Rows from block 6 of the encoder of a small image VQ-VAE, named by matrix and row number. Rows with one number belong to one neuron. Each number is 128 + 32 x the weight over its row's rms, rounded and kept within 0 to 255. All counts start at 0.
Before each neuron's rows are labels from the 100 images, of 14848, where the neuron reaches its largest size: "colour at peak" is the nearest of a few named colours to the mean colour under the peak; "peak at" is the part of the image that holds the peak. Only what is clearly more common there than usual is listed. The data: crops of objects in photos (Visual Genome).
# u: gMLP up (value half) (encoder.blocks.6.mixer.u.weight, 1024x512), inputs 0-102
# v: gMLP up (gate half) (encoder.blocks.6.mixer.v.weight, 1024x512), inputs 0-102
# out: gMLP down (encoder.blocks.6.mixer.out.weight, 512x1024, transposed), outputs 0-102

colour at peak: grey
peak at: bottom centre
u.430 [157 183 126 137  74 174 123 120 127 106 122 126 152 123  67 118 154 177 112  61  69 162 140 139 107 120 131 133  92  81 128 109 138 173 114  62 116  82  96 107 145 118 137 143 122 120 123 113 164 164 142  80 111 142 146 104  55 177 151  60  98  73 103 146 133 139 183 116 160 147 115  36 100 125 182 113 147 100 126  75  88 140 150 139 142 163 106 146 118 153 142 171 116 183 167 123 132  81 142 163 175 171 184]
v.430 [122 118 119 102 118  56  92 149 131 102 154 117 216  95 124 135  98 153  61 119 105 116 153 135  66 128 107 100 111 107 110 116 126 133 129 146 114 100 161 120 124 125 184 144 105 107 164 112 132 177 137 178 135 106 167 115 135 130 143  87 127 124 166 129 158 143 120  87  85 119 112 130 183 150  86  97  98  73  67 113 130 111 165  81 199 134 187 133 139 144 100 117 148 119 110 154 152  71 121 123 200 137 171]
out.430 [ 78 121 121 154 123 125 128 142 125 138  76 187  82 175 113 133 164 139 155 162 129 129 180  88 145 126 178 134  92 119  89 156 185 105 175 144 141 117 127 120 129 101 137 142 126 183 128  90 146 190  96 119  88 102 155 116 116 187  96  86 147 201 188 148 181 152 114 107 178 147 142 133 108 132 104  97 167 150 142  96 101 123  83 138 166 158 144 121  99 141 140 127 110  93 133 128 135 137  93  69 147 170  70]

colour at peak: white
peak at: top right
u.117 [152 181 131 120  99 148 120 116 144 104 112 125 131 120 178 104 105 151 132 105 180 100 150 113 117 139 154 116 142 120  82 115 105 143 184 128 151 171 109 154 154 104 155  97 138  97 131 131 172 147 146 136 133 138 161 150 127 105 148  99 168 153 180 108 176 118  94 141  91 167 136 111 133 132 141 123  91 138 129 120 100 159 154 207 143 139 151 151 103 150 147 170 151 118 116 178 104 108 188 115 211 107 123]
v.117 [210 112 113 130 135 134  78 132 154  88 148  79 170 141 120  98 119 140 145 104  74 145 104 172 160  94 153 172 187  94  80 108 133 158  86 143 125 123 103 111 103 102 116 122 114 123 151  82 112 127 152 118 129 187 147 156 148 150 114 151 137 101 110 147 111 174  38 107  76 153 170  95 147 162 127 143  99 168 110 156  77 136 173  86 142 162 133  86 158  99 141 126 155 143 126  56 158  78 175 108  97 173 173]
out.117 [131  95 139 177 174 168 123 163 214 141 144 118 100 126  93 139 114 122 189 117 114 154 108 111 113 116 152 124  67 123 107 143 102 150 116  88  70 142 113  90  95 114 145  80 111  51  98 193 153  85 138 122 116 120 118 213 124 158 145 139 123 132 162 144 100 130 130 106 114 114  97 143 159 117  95 154  84 159 165 186 195 121 126  99 164 134 164 100 142 152  68  67 185 134 190 103 157 127 162 159  85 130  65]

colour at peak: grey
peak at: middle left
u.722 [166 169 159 153 116  80 148 108 158 141 102  80 123 114 146  81 147 109 105 140 138 123 139 174 157 150  98  69 111  93 174 187 190 161 115 133 165  72 121 151 148 166 125 112 101 135 190 127 155 114 147 103  83 158 185 125  96 137  99 169 159 136 141 153 176 157 117  94 132 111 183 127 123  93  97 205 147 154 116 136  89 142 138 146  75 126 144  90 142 156 187 179 135 136 127 181 162 139  99 172 172 134 114]
v.722 [131 160 136 166 124 149 107 171 138 177 119 131 122  99 152 128 144 114 111 149 118 102 105 109 166 134 119  85 115  62  99  60 210  94  73 184 147 180 118  48 101 181 198  80  49 133 145 125 160 175 136 131 104 117 180 138  90 134 123 145 102 211 119 152 125 158 137 160 152 115 120 158  77 156 128 140 189 123 117 154 110 115 143 171  66 111 148  91 177  68 145 121 117 182 159 147 107 167 159 156 113 122 161]
out.722 [120  95 132  90  77 107 169 116 111 141  85 132 125 127 127 186 159 116 136 139 126 204 154 141  98 131 123 117 124 132 184 139  78 120 159 162 100 108  68 105 106  94 105 132 151 106 141  34  87 116 176 178 105 133  88 156 107 123 156  93 175 152 112 102 123  98  25 135 141 149 118 132 150 113 108 152 142 138 118 165 110 117 135 176 163 188 133 139 138 167 124 113 115 148  84  83 137 120 169 125 186 144 125]

colour at peak: grey; pink
peak at: middle left
u.96 [161 145 121  86  53 110  83 115 106 114 176  93 117  51 167 100 127 139 137 142 113 126 142 124  95 139 150 113 151 102  97 162 169  98 113  84 159  87 116 145  91 166 135 143 129  66 160 169 120 135 115 117 136 190 175 124 128 101 190  65 132 172  97 126 131 157 117  92 144 115 133  71  46 152 190  79  96  89 173  82 131 101 101 108  41 103 153 149 118 103 144  73 143  95 120 233 217 123 107 101 103 125 137]
v.96 [168  63 171 143 128  84 185  81 135 106 119 110  90 140 123 154 130 131 134 156 133 136 124 160 155 126 105 180 105 123 160 114 142  97 123 134 150 145 106 144 121 114 112 145 140 129 208 108 128 155 161 131 132 136  96 135 117 119  73 147 127  99 119 117 124 127 130 104  80 140 103  77  88 111 144  66 176  84 148 127 120  48 111  71 132 164 129 134 187 183 106  89  85  73  84 140 144 155 102 151 109 145 169]
out.96 [179  82  80 132 142 159 127 140 117  74  44 164 173 153 100 147 147 157 134 139  88 118 125  87 184  99 106 133 151 155 174 124  86 202 126 136 144 173  55 119 144 149 159 149  46 128 139 168 155  96  59 154 113 125  92  58 151 150  37  74 127 149 113 179 113 103 130 145 109 126 180 195 176 136 112 139 111 147 129 148  89 145  96 192 175 113 137  79 125 123 102 138 105 139 138 104 130  64 164 124 191 123 149]

colour at peak: grey
peak at: top left
u.273 [105  90 154  65 129 130 113  88 118 102 123 124 152  93 133 119 110  56 108  73 104 114 197 176 132 117 110  99 158 123 106  89  96 165 129 167 163 131 166 124 139  79 170 182  79 137 100 120 154 152  91 114 115  36 156 119 106 131 124  91  98 104 105 163 162 100 134 135 136  90 119 118 210 166 108 169 148 138  91 183 119 139  71 110 114 121 116 103 120 122  96 160  95  76 117 132  96 163  97 141 110 130  98]
v.273 [185  95 127 125 158  83 130 102 169 149 133 160 151 143 142 119 192 231  54 172 175 121 150  91  71  72 127 117 137 147 125 136 116 121 126  93 149  89 138  87 194 133 118 114 106  86 116 133 139 105 166 115 101 121 191 128  97 130 118 108 138 149 140 139 134 123 143 128 144  90 168 148 106 158 167 114 140 161 159 179 137  93  94 153 169 164 132 111  84 188  86 128  45 111 188 114 143  95 150 121 104 118 111]
out.273 [102 128 158 181 119 120 135 122 137 150 111 113 119 181  99 138 150 146 164 164 153 150 145 149 167 145 134 100 131 145 105 195  92 168 114 176 117 114 157 105 110 108 155 108 115 116  63 149  72 123 103  95 137 136  98 182 111 147 125 124 167 118 113 141  66 144 140  99  85 211  45 105  91  93 148 104 125 100 127 116  94 181 149 118 138 145 151 155 104 134 142  88 119 105  85  86 102 118  60 173 215 101 176]

colour at peak: grey
peak at: bottom centre; bottom left
u.540 [ 66 152 148 125  66  95 125 147 145  88 144 100 112  87 124 142 179 120 127 124  89 159  93 109 122 171 187 150 112 139  55 111 101 173 117  92 102 128 109  61  80 144 149 112 186 149 157 100 120 119 141 150 190 107 172 157  96 169 166 144 128 153  87 134 159  97 131 139 118 107 166 100 152 134 147  60  90 125  78  49 127 136 129 150 154 161 137 123 199 200 140 110  99 128 123 157 111  80 110 153 164 152 163]
v.540 [161  75 210 192 175 140 132  79 116 181 156  93 129 184 154 104 133 147 111  90 113 167 165 146 125  60  90  89 106 113 198  72 100 113  78 152 153  86 129 137 155 116 111 109 134 132 109 160 121  83 111 128 106 144 154  99 123 121  49 119 150  77 117 116  84 101 128 110 140 144 102 202  46  97 148 204 177 120 140 195 138 141 166 117 135 132 137 120  51 101 139 108 131  97 145 128 178 116 133 119 110 101 102]
out.540 [233  90 114 152  71 137  93 165 142  88 159 155 158 135 152 175  71 164 140 164 173  77 150 129  71 110  81 115 154 115 104  95 119 105 161 111 148 160 147 106 167  94 186 112 125 151 177 121  73 112 158 197 130 131 140 148 143  84 149 130 107 118 130  72 128 151 123 103 126 153  66 147 120 174 150 145 121  97  92 119 117 150 172  74 102 112 124 157  59 135 149  93 145 199  96  62 116 162 158 110 158  59 122]

colour at peak: grey
peak at: top centre
u.707 [131  91 125 148 140 123 186 157 103 180 121 103 113 141 129 123 151 192 123 157 112 122 148 109 162  75  94 159  91 127 153  79 169  82  89 104 163 121 155 147 174 142  95 141 119 156 126 120 135 111 143 110 125  94 141 142 150 110 112 122  99 106 130 145 111 170  76  74  82 136 147 143 150  87 138 169 133 169 140 113 129 110  77 194 159  73 127  86  86 154  63 171 109 127 110 132 135 163 162 118 177  79 144]
v.707 [117  66 137 115 126 193  72 123 164 150 112 108 169 110 148  62  81 141  89 150 102 115 144 131  91 156 111 116 114 139  89 179 175 139 151 126 121 147 105 115 168 133 118 101 168 122  90 138 130  92 161  81 144 118  97 109  97 138 132 106 152 185 109 124 119 148 208 114 143 129 141 135 165  78  85 166 138  58 139 114 140  89 124 119 100 111  86 148  91 128 139  56 121 119 192 130  84 138 134 107 127 120 107]
out.707 [100 143 101 107 126 195 144 128 101 151 178 141 130 110 104 117 108  82 151 145 157 172  53 144  66 206 153 108  76 110 117  50 143 146  89  97 151 138 159 145  94  94  94 164 161 137 184 108 148  81 123 127 146 127 225 118 114 109 130 124 117 155  99 154 130 140 104 114  89 109 121 162 106 111  80  89  92 163 138  92 142 114 180 103 155 150 173 208  75 118 151 117 152  85 102 194  86  78 100  61 110  91 172]

colour at peak: white
peak at: top left
u.33 [141  83 196 152 134 163 114 168  68 100 114 147 118  83 109 128 171 168 153  47 162 107 149 101 124 114 131 104 182 120 102 117 130  81 159 114 152 159 160 162 144 190 130 136 120 200 125 115 161 167 175 135  67  67 182 117 137 132 149 135 145 123  88 162  79  79 109 113 104  82  99 133 114 182 170 147 135 127 141  51 248 150 108  86 131  95  86 114 109  94 113 163  85  85 110 106 120 151 148 145 136  91 112]
v.33 [132  97 113  89  95 149 136 127 106 160 134 156 129 107 154 112 105 175 160 105 152 115 121 103 112 147  98  99 140 146 118 138  76 102 143 168 161 103 187 147 150 174 170 179 101 157  86 102 141 145 140 136 133  97 116 212 111 140 176 139 106 127  89  73 124 118 178 162 157 171 148 157 193 111 181 139  55 123  82 105 114 152 123 117 105 127 213 147 162  85 192 151 152 107  70  60 123 165 123 132 137 129 166]
out.33 [126 143 173  94 128 138 170 121 117 173 131 189 131 148 134 102 147 140 182 174 105 169 124 154 115 140 113 105  59 153 112 119  41  90 133 167 118 125 172  82 100 132 178 106 159 136 132  87 137 136 105 153 110 138  77 118 114 152 144 127 185 126 122  81 137 103 166 136 139 129  96 144 114 120 134 133 202 100 107 172 109 132 176 203 125 127 121  81 165 109 168 124 127 135  81 120 171  98 121 146 136 170  81]

colour at peak: white
peak at: top left
u.651 [147 120 136 171 129 161 127  58 143 140 152 103 130 122 135 106 101 100  86 114 156 143  91 137 131 132 132 179 162 134  80  98 152 123 131  93  89 134 193 163 144 135 146 138 145  96 136 111  98 160 118  87 132 112 167  71 145 114 146  78 128 127 102 155 101 168  64 139 157 113 147 159 114 110 111 134 151 147 151  73 114 179 167 169 145 145 131 132  52 101 184 100 149 142 107 126 126  70  53 139 180  86 176]
v.651 [117  95 146 129 122 121  52 102  81 122 157 111  67 142 122 167 126 159 124 120 131  90 110  89  78 120 107 129 119  64 125 108 122  68  89  75 199 105 104 147  53 150  84 132  98 101  89 137 146 122 120 110  90 134 139  86 100 131 164 140 102 133 111 145 126 118 167  96 122 144 114 131 175  65 109  89  95 123 143 115 156 170  61 204  69 114 164 155 170 103 164 114 160 133 100 107 206 122 178 122  57 147 153]
out.651 [ 79 128 141 143 126  96 134 124 124  90 116 167 144 210 136 116 128 142 147 170  97 192 143 180  94 165 142 132 122  99 178  65 110 108 131  91 130  73 104  92 124 144 110 148 130 127 130 120 170 143 147 120  87 107  95 125 145 116 115 134 138 116 110 135 118 113 138 153  43 106 109 131  87 115  66 148 144  96 120  94 119  83  98 126 162  89 116  95 146 130  95 152 137 135 107  99 149 113 105 121  80 180  75]