A small image VQ-VAE, trained from scratch.
Model: encoder width 512, decoder activation silu.
Training: soap at rate 0.0012, 14500 steps, batches of 256.
Rows from block 2 of the decoder of a small image VQ-VAE, named by matrix and row number. Rows with one number belong to one channel. Each number is 128 + 24 x the weight over its row's rms, rounded and kept within 0 to 255. All counts start at 0. Numbers have three digits each.
Before each channel's rows are labels from the 100 images, of 14848, where the channel reaches its highest value: "colour at peak" is the nearest of a few named colours to the mean colour under the peak. Only what is clearly more common there than usual is listed. The data: crops of objects in photos (Visual Genome).
# convs1: first pointwise conv (decoder.decb.0.0.convs.1.weight, 96x96x1x1), inputs 48-95
# convs3: second pointwise conv (decoder.decb.0.0.convs.3.weight, 96x96x1x1, transposed), outputs 48-95

colour at peak: red
convs1.41:091151081150165131116057143140117147168103116097116136133142141120150122134105101136169117127112098144154099111136104121124140112103143110182144
convs3.41:192120130098077149137105100129129082144151132107104118121128141152138108139114143141155110109156115180137119151116149104117120151176126113127140

colour at peak: cyan; blue
convs1.46:123146153141125124110081144125138148087142105096126157116176119118128134125105110133137141107084108123100146106132120117118118095085135145130141
convs3.46:136140085119093110104101149121097146188157144116176121118128122092098104127134121102134140130133126144076120125101153120112133147196104128120149

colour at peak: blue; cyan
convs1.74:146135152104101132131133248114176140093147056118138158143124146136122135126114113113153140104103118131145142128100127130133098101122124114169137
convs3.74:126123115182118126110103160103108140127097076104142147115107123165107107097141129128084083086126097129147171117138138138107161102154140115137161

colour at peak: white; pink
convs1.49:127139124140120128148137130121172126110127140155156108125086159109119150141114129184117162167155117113119123135105170160102148150132131138083151
convs3.49:146132113113169120114140136116085172138162120115136119158136127130130125149117125143135155096147140140125147106156096096161131175115099137107105

colour at peak: black
convs1.91:133137114116126123056081149115149131183139118129096136141177092149145125154173108150151137096134126129156144106076132134136148150120119098098109
convs3.91:142111097124093097116129093120117141154154128194135111157094139140119100102141123108190129136120125132103128158165127152114166131165125152090130

colour at peak: red
convs1.14:105116147074149106123126133090135140119111141133126107126131109132127127122117139139129119124113110122134113163100105128119147138131116116108124
convs3.14:151078151164135121133145109130091126095145136173148155115108121120132163092118107140111118131153112119118092132130135111132127131173131114130123

colour at peak: white
convs1.8:116122126069144122098108117121125107141132108157139126107150117153141093140153134119120111107104134141194121124085145087126168099111142119159098
convs3.8:120125132107122128130112106152144126164102118145127117129098116164134145098202126115142160138184097131121174115156138091134076099106127112095102

colour at peak: brown
convs1.26:161108176145114138136151127112145119156124133161102135140117131153121155193097131110145152152115115164107140151168097145124130096145083137119130
convs3.26:139100118115161111130100128123139118127149131115141145169133096127124129067122106111152122092142078143095127109147106112139114135134180129119115

colour at peak: red
convs1.16:127119059149153145062115127136140125074151103136102093157096151148108140117135166098159101152109139107153130140136106160135139163116155131157121
convs3.16:136113136150115100115133087140123134160132132105152111101127099140173152142110168105152106115145089111150158162143129150123116154114113143154083

colour at peak: cyan
convs1.93:116146142131120100134117175171133119123093103099115097137123131089162144146115101118136105141100151116112107130118169119151092152124125088123111
convs3.93:107136126099105147074116100095121105102122141141115137145108113121139139120137103182093115141120128140097086118131139131149144131121196145108142

colour at peak: white
convs1.19:116136155130140054114143124130153114158096154113132108146143155139145117140120093093141124097141129115134087146139178100110089101104138135127135
convs3.19:129112099131093156142145127138138119090131104139163117133109095185116136138162138176166100095113114110145163121142115066136129150127060106150155

colour at peak: white
convs1.73:108117091140121155097086102150138166156121135143140109122126168158132142197112113065109112090143143141141146120118159107145123141087126054106115
convs3.73:146132109161172164149146176158168158113119127096122115134145117135139130103127126093165134122114116167163139129144150150122141086169172164142133

colour at peak: black
convs1.58:144135123118121123108126124149119100163160136112221067138127135149109147149120156148087106152145141117136128138140140115139136142120107121151107
convs3.58:126076110137148134140109119108147120149115139127106181176111121144115077164120133141128116175091110109119104120141104094115096186127158086107133

colour at peak: white
convs1.53:114141138117097134136142116098137176109112135064118143145115120078085131152121110134169122118141116099150149126146084152109105125098132088141107
convs3.53:148153129136096095138135121150150124100174169153129102152133126088150132097128124129122099117122117123085124173126088167121109125174172160133116

colour at peak: black
convs1.43:182130086119136167121121101101132157104137098143111153114151158145132130123141182135192113119120118142130135133158109127180136150154152136153141
convs3.43:100126121138142133137136159125134119165159081133117165119153156097137103115140136120137128103141102139146124099079127064114129137145145119131115

colour at peak: red
convs1.5:132125102229142133121118131186129115155131134152120158133144148089142143136128146137093134112130120093194114142151123126123143145124139127126117
convs3.5:168170144131131121162163093169121188140143118154122113114155136150167090122124130131108156134151105114090108107172155114090106142142146094121111

colour at peak: white
convs1.89:130107102127125148099103086120151130133127073135115128124129142126087137141124128088163138115126117114167146134075126134108156160151159059114124
convs3.89:081142104172132129124114104138131113108108119152172125115107123134079118115108117164130117109131138143138152121109133138117128121117106170139150

colour at peak: cyan
convs1.52:139122127132100135144128153112144156166124126112088123104129102153109150094108081145128118052082115135166143092105132108137120143125129124120129
convs3.52:149133114099145124123115107135146169123135133121101141089118113089109115175158134109097144128135110157135098138104116102088160131149147111111136

colour at peak: black
convs1.72:110131079135128100096122123144076146167157085133122093114130143102123135128200141077167124093131144145113111101157152152120130119155150123099110
convs3.72:116152182110143135140138151162123115144147128145082095113099139109109138171041176117158084142105162161154140123093113108099109102157145144121144

colour at peak: black
convs1.62:106130074126132125097103129119107159177131125200130124120145117102136154171196144131114158143146122157131108083131131115125156129159116145151114
convs3.62:109102118103091099069142099121148118128162150176124136124124152095129146136125133126170140130162114096142088140138136139148126123155158136128117

colour at peak: pink
convs1.83:127137142185120129122093142173131115140035119138136134134153167150123133133137150136143124119118039089157105100128121124119161162146116126109106
convs3.83:107139147096131125136123088123127119153117123107169135113131097131137134114140102131075095134151156099086152152133178121109089133087163118155087

colour at peak: black
convs1.54:181129123114105086136150123126153108130139134094131171126139141165129143123159175182131081141153120126155116123117136148113129145092142104159158
convs3.54:118128119114118135090110150136168149124148142114116136127157149139099140175122163128156107083123085139130101116175145125116104095116104148110085

colour at peak: blue
convs1.76:099142124146133155068097099133122159119136135118085112083221109134144149116125105140124123135090105128141123116145108083119128108116153124159139
convs3.76:093155126134117144131116094099102089130153137146137096128152150130141155123125114094155126152085127118125154120147135110179124090108118112144122

colour at peak: black
convs1.86:060163188125129114131125149143134146125119156157098176146113089121145114147103131076138111168094114148176094151106128130148116124126123135105150
convs3.86:065116153141121092115119117173121119122109142127140123152152150117139102120050139106146130166131157106122120106137143100131108148154109128148156

colour at peak: pink
convs1.29:130124116107153095107117157073135177118156137119111146137136108071107103134134143148145137138125050122110136122113153134126125160143122146125156
convs3.29:129157122151131135104134136119129063115121126088139148158112143115123124158121113114128124107116076167159131157130121138168164139115165164125088

colour at peak: white
convs1.17:163082196127168120158156172167092147132155128112133116141090143087101116150149140085141127131122132147131112130107132127132129134104119076137114
convs3.17:141180167145117117101125111078143124096094144144155125141114087075151107107147139083122137117104128123136096084139109128090122143137116189132143

colour at peak: red
convs1.48:163116123112121166109133143133134119185158126171123133125126124142088122149125112101118158115142099071178174130128104119127125166122149141152084
convs3.48:145121153110129112123138141135141093140138122099132165133125125169163134112103111085083106106158101105184123171120150132166112119133114077142142

colour at peak: black
convs1.27:155136087127165082109132153122053115130136117082147125118123123159122109082167103179144173144121132147089087152119140138165146153132120152142116
convs3.27:137156094109108152100159159136193120089157114141138120105145136116125169118142088130115121112128078127106138135123105130129155123096141088145112

colour at peak: cyan; blue
convs1.32:149133123126166118106081103120159148123167126123093096095167123117134212159118114128143149139104101154144155117132120131117167116113135159109104
convs3.32:134124148153089137117098132149143163098125129112134095114136097121150095120165119103148132124171165108137099103118119131123075128103095087124120

colour at peak: grey
convs1.44:139150188145146143082124147143120125134146167103075097156116081102141151109085160150163151118092110165098132135129152134118146109132148160073153
convs3.44:125124109147107121114143119125174121139088147143081167116139164129147152140151144095082154159106121133120111142144116157085151168143097145108149

colour at peak: white
convs1.31:134160156144125126107112185187103101143165137114175142121143133195120096099124134146126126116140116145126129131116082122146123142112123098095143
convs3.31:103121142140138086136121061102097127165093125132163096140107121203143121124105124104117162157159159132084123100130149121143153130117125116114182

colour at peak: white
convs1.38:121120092099110152115130115105137138137126108156132136118133125163113115146125112103140100126144112111141127118118017131112120109143119113153139
convs3.38:133122099129143143155115094155123121124125107133135132172131110105144116088095100179146135108126134184138133129116096089127098087123116158112140

colour at peak: white
convs1.61:106149109171128141071120115162133156104107100106154118121144104160158082132122123138129149095122131127174143120127126129129088131084122125099123
convs3.61:111100129142155107145117154145079145125130132123162131124140148104059140141117138127129133137098149148089103092119133166115104140164135160133127

colour at peak: black
convs1.7:120152196142168094107142102119081132132149160099100120130131149119135167131148147126171111155119135104149090151149118162130147157152156138124149
convs3.7:120132128131129138120080153140108110103086176140103118094109105119183100136141150160136130123125141096118111116132088129158115070131081141098161

colour at peak: white; pink
convs1.3:142121151122123106137114199110145125164156146146155124148142142118176130097143147151144089106115105146137061127155084128157128116150113121086127
convs3.3:133123160140128140118122130129113137083118116119119109194146132135110136115133083174116178124128176129134109096122131127115102145136109169111135

colour at peak: white
convs1.57:145133104140122094108111153166093103156164097116111158110141134169118140097135142148137015123149135163120144144163108105146096142113162136135121
convs3.57:126169152129119144116131086103170134115146111131115080133096130100102120171166155130113193157108122100147148110133104120135178105095143184132095

colour at peak: white; cyan
convs1.56:121116144132139103124121183130087139133128138158148123133130138133085116108145134137144129109102150150167171088129135146159090129113073117115136
convs3.56:124130134149088125105150135148138105114104153131072153119154071097110099195134135139097136118117146129103147126110125145130143170137140071122166

colour at peak: white
convs1.30:106148121123125072114102116110127145131139109101164127106153126135140096127146132127160130107120138131143146142127122067134155099114110117133123
convs3.30:104099132114097135119097133089173123094161104124091132124191138153125129128130128147138140178157121112102142109127104102114143134122147071111116

colour at peak: black
convs1.82:073127135133126151106111138141137129126128126148093127098118175180133137112140132137206118103137124145140125098159126131167135119123131110121118
convs3.82:125132134111147127094105130161172145103135138120090125100151172140117132112155147119038126159127099131139130121139119106097150125157119139106142

colour at peak: black
convs1.78:102128110113151140141089147105135113132104127088128135162121119121145133118109149123127120165121106123168166131138161159123132106121144146138146
convs3.78:105157130117117099134091124152130128115165127132132111107102140160076137176160121094130149159142183136182110127116100121117109142142141098112079

colour at peak: black
convs1.39:141147114120139137158123138134157113118161155195132149106097112189123139091107147152113154128118132107140116135125132127128112141110132145157109
convs3.39:139107132121097114165171096088137123148123086110114142157116118102095126130163085158110140134132120108135169098074126160145106108085096127154170