Weights of a small image VQ-VAE.
Model: 13.9M parameters, encoder patch size [8, 8], encoder layers 8, decoder norm batchnorm, decoder widths [48, 48, 96, 192].
Data: trained on crops of objects in photos (Visual Genome), 61751 training examples, 60.1 epochs.
Rows from block 2 of the decoder of a small image VQ-VAE, named by matrix and row number. Rows with one number belong to one channel. Each number is 500 + 40 x the weight over its row's rms, rounded and kept within 0 to 999. All counts start at 0. Numbers have three digits each.
Before each channel's rows are labels from the 100 images, of 14848, where the channel reaches its highest value: "place" is the part of the image that holds the peak; "colour at peak" is the nearest of a few named colours to the mean colour under the peak. Only what is clearly more common there than usual is listed. The data: crops of objects in photos (Visual Genome). In brackets: how many of the 100, against the usual share in percent.
# convs1: first pointwise conv (decoder.decb.0.0.convs.1.weight, 96x96x1x1), inputs 48-95
# convs3: second pointwise conv (decoder.decb.0.0.convs.3.weight, 96x96x1x1, transposed), outputs 48-95

place: centre (31 vs 11.1)
colour at peak: black (99 vs 15.2)
convs1.90:527545493547465525434484518537539502501509488613470431472501528606500462464573498548527500506475530523495523541548473513485530510555482482495483
convs3.90:516527585504469546461530463510518506527478500569490476498489495482506422478547512449470493493501449506553432442480459481490553478534468496495564

place: middle right (29 vs 11.1)
colour at peak: pink (36 vs 9.7)
convs1.25:468490430521512562426526581484493491522457544395446510474505534566462524486489514474448481522430481507523545471490504533518558427464501511491494
convs3.25:504490435525463567559539512496527529495430458538493492481548550516467533451513494500509502501507484508514547528452501426388467456395489520503504

place: top centre (30 vs 11.1)
colour at peak: grey (66 vs 31.9)
convs1.15:506518438495518551436489494513552519512542467535459461454583463535562507499465453574486424487557466508536490553464484466518494520483516484545573
convs3.15:465484465538551440463443551443504503514486476514476585444384519556572555483480518443510407532539532494543508498447471554484515439521479518466420

place: top right (39 vs 11.1)
colour at peak: white (99 vs 6.1)
convs1.55:480449581485504458534515505432492499480492492475448535480497535524468517574450527425575551501477441480540469502522547469499518482415548493460507
convs3.55:457502520483491512518495516515429461449516508447413522458482557531565464469474481519494529486522504506531442517466529521543480468574541434564479

place: top left (57 vs 11.1)
colour at peak: black (100 vs 15.2)
convs1.34:440519521464439564494480525510520589542509508567471505504542484554492527530450493457520493499442483504549449477497515469517468491556483512454544
convs3.34:417473512502533503501504542506643519493452545564490441521464457449564493510522456526516516531479474444457426528521393465524463538527501521536467

place: middle left (31 vs 11.1)
colour at peak: blue (39 vs 0.6)
convs1.71:459520591507468549567622544531505467535425461490497521508463519581500592490515578500482458458459533545513503535514496536521516450481522478458494
convs3.71:495513534519530468517486530513485496525559469459526477534552487566529490517520570455467470417527456549528477497447483493497529501546554550497466

place: bottom left (27 vs 11.1)
colour at peak: white (92 vs 6.1)
convs1.81:455483469473494524508530550534493550588530421462491454479537519543434518449485474590492494508507485504472479523510444486553534556488539463460489
convs3.81:517506471430467446527497406472532507496532449504470538498486524475522496502540472510534535538506522444461464542494448568515543475499504545488525

place: top left (56 vs 11.1)
colour at peak: black (84 vs 15.2)
convs1.45:533466564503483498566477524479507554584511584491466488461479480489532475473490542560482491504492526512440469577468495491491530548530472511461591
convs3.45:555531475444444523538423515505529513483542507517474468460450517545468434467509568496475471468506490467504511476562438506460494519514475483510494

place: middle left (29 vs 11.1)
colour at peak: cyan (37 vs 0.9)
convs1.95:450516501513496564431500526494506525478468544466477511423480437518476532479502519524463466507458495504478538547499477395503510451512495521472549
convs3.95:542459501483471611495465475480487436511522469604476519458477571497529492536490467441493510527422466487543438501453514511463480509508488507518493

place: centre (28 vs 11.1)
colour at peak: black (100 vs 15.2)
convs1.79:506530476484528461477491498471517529530522506468530540490520472555565484456519502453524507476523497543595491518444464470551501462633481503476530
convs3.79:455488469453434483432441513502500546510506488454504511508580508535471524486515482469493534540478485462443489508544471469455513526476486522473425

place: bottom centre (29 vs 11.1)
colour at peak: grey (64 vs 31.9)
convs1.51:616516460514536509501472412537530498525495483528457390575521509473402546530493548485520531505532511461492517477511529510491468487515530479499492
convs3.51:553536490526452448486492440483480499526483472465458473451531536534473549514472459517539484433506493426487489466563496469491527528502443503515532

place: middle right (28 vs 11.1)
colour at peak: white (83 vs 6.1)
convs1.63:441457490475493470616542476549571523486526488517474517489441524565499491515448535536507493522499488544532538511505489506520544481507493351547547
convs3.63:521502519500473580575455507465543488519482513454464606456486483475486477534431487551502505467560510504525479490492410489514472492462531480489487

place: bottom centre (40 vs 11.1); centre (31 vs 11.1)
colour at peak: black (97 vs 15.2)
convs1.75:534528506477538454486542498531508498449510441482462451424477475452510536553526469482535526553477463451545602543530451505474502544549451492511474
convs3.75:453553500475500506450535580423495470498503534457437488429493498499464481543494484505432499512432516475496461467508430470531435510515472463468504

place: middle right (31 vs 11.1)
colour at peak: white (90 vs 6.1)
convs1.1:516450476465529493510474552513501509596456430470499499508539523550498467443464482507501484488520487485526442488490477475562527456456536484497488
convs3.1:597573570417458518556441471498492466470481524477527510549493512485445524550458575554569455498419462554478480499475556472497563498484478534505458

place: top left (49 vs 11.1)
colour at peak: black (78 vs 15.2)
convs1.9:475496496473524453470483519450513611498474552506497482508503476485492515458530490515568492547536527484540448482492491494573538576475504533486433
convs3.9:481488453581498514480495456502454456484569533494524513486599436553522502558531526490489529569573509442469439563501539462517524472557428510507561

place: top left (29 vs 11.1)
colour at peak: black (99 vs 15.2)
convs1.68:441500442491337545453513483566511529498516406555494466476480521493476519540481444606504479533478528505555565508483569490543467520526506467469512
convs3.68:420458440476551544528585517480565510542460476574471546526423502472499553521486512515555503456544447463454447525493438554507524399547481501479486

place: bottom centre (36 vs 11.1); bottom left (28 vs 11.1)
colour at peak: grey (66 vs 31.9)
convs1.88:530530453526511486501440493561516545486496494504458571474535486487449466492473476477470503558528489485507541443360541429517501527496514484482590
convs3.88:532538468497492527461503462575537539493464503448540537521521487505403427420504493493502492510496427444497507513373487556532477467473508489489561

place: middle right (40 vs 11.1)
colour at peak: black (52 vs 15.2)
convs1.64:474504412495520486543504550478537498491528490514486526489432465486505518472541467534594471430510509527500552580529529544534473479505502505481529
convs3.64:513536486518536566515573529546569458436491521554458555547477539519508453445507433486445547490497565553472509515555499464506506472577538545487487

place: top right (82 vs 11.1)
colour at peak: white (94 vs 6.1)
convs1.21:470622538516448525478489524499496543494546456453510487500561505471389523499473481507513561528508490542579471509465509447497475533419484447516557
convs3.21:466419512568530471405497494532517456478445452462449535530485475524504447580512525496560491478473526537415565425547557489552481569506515463508516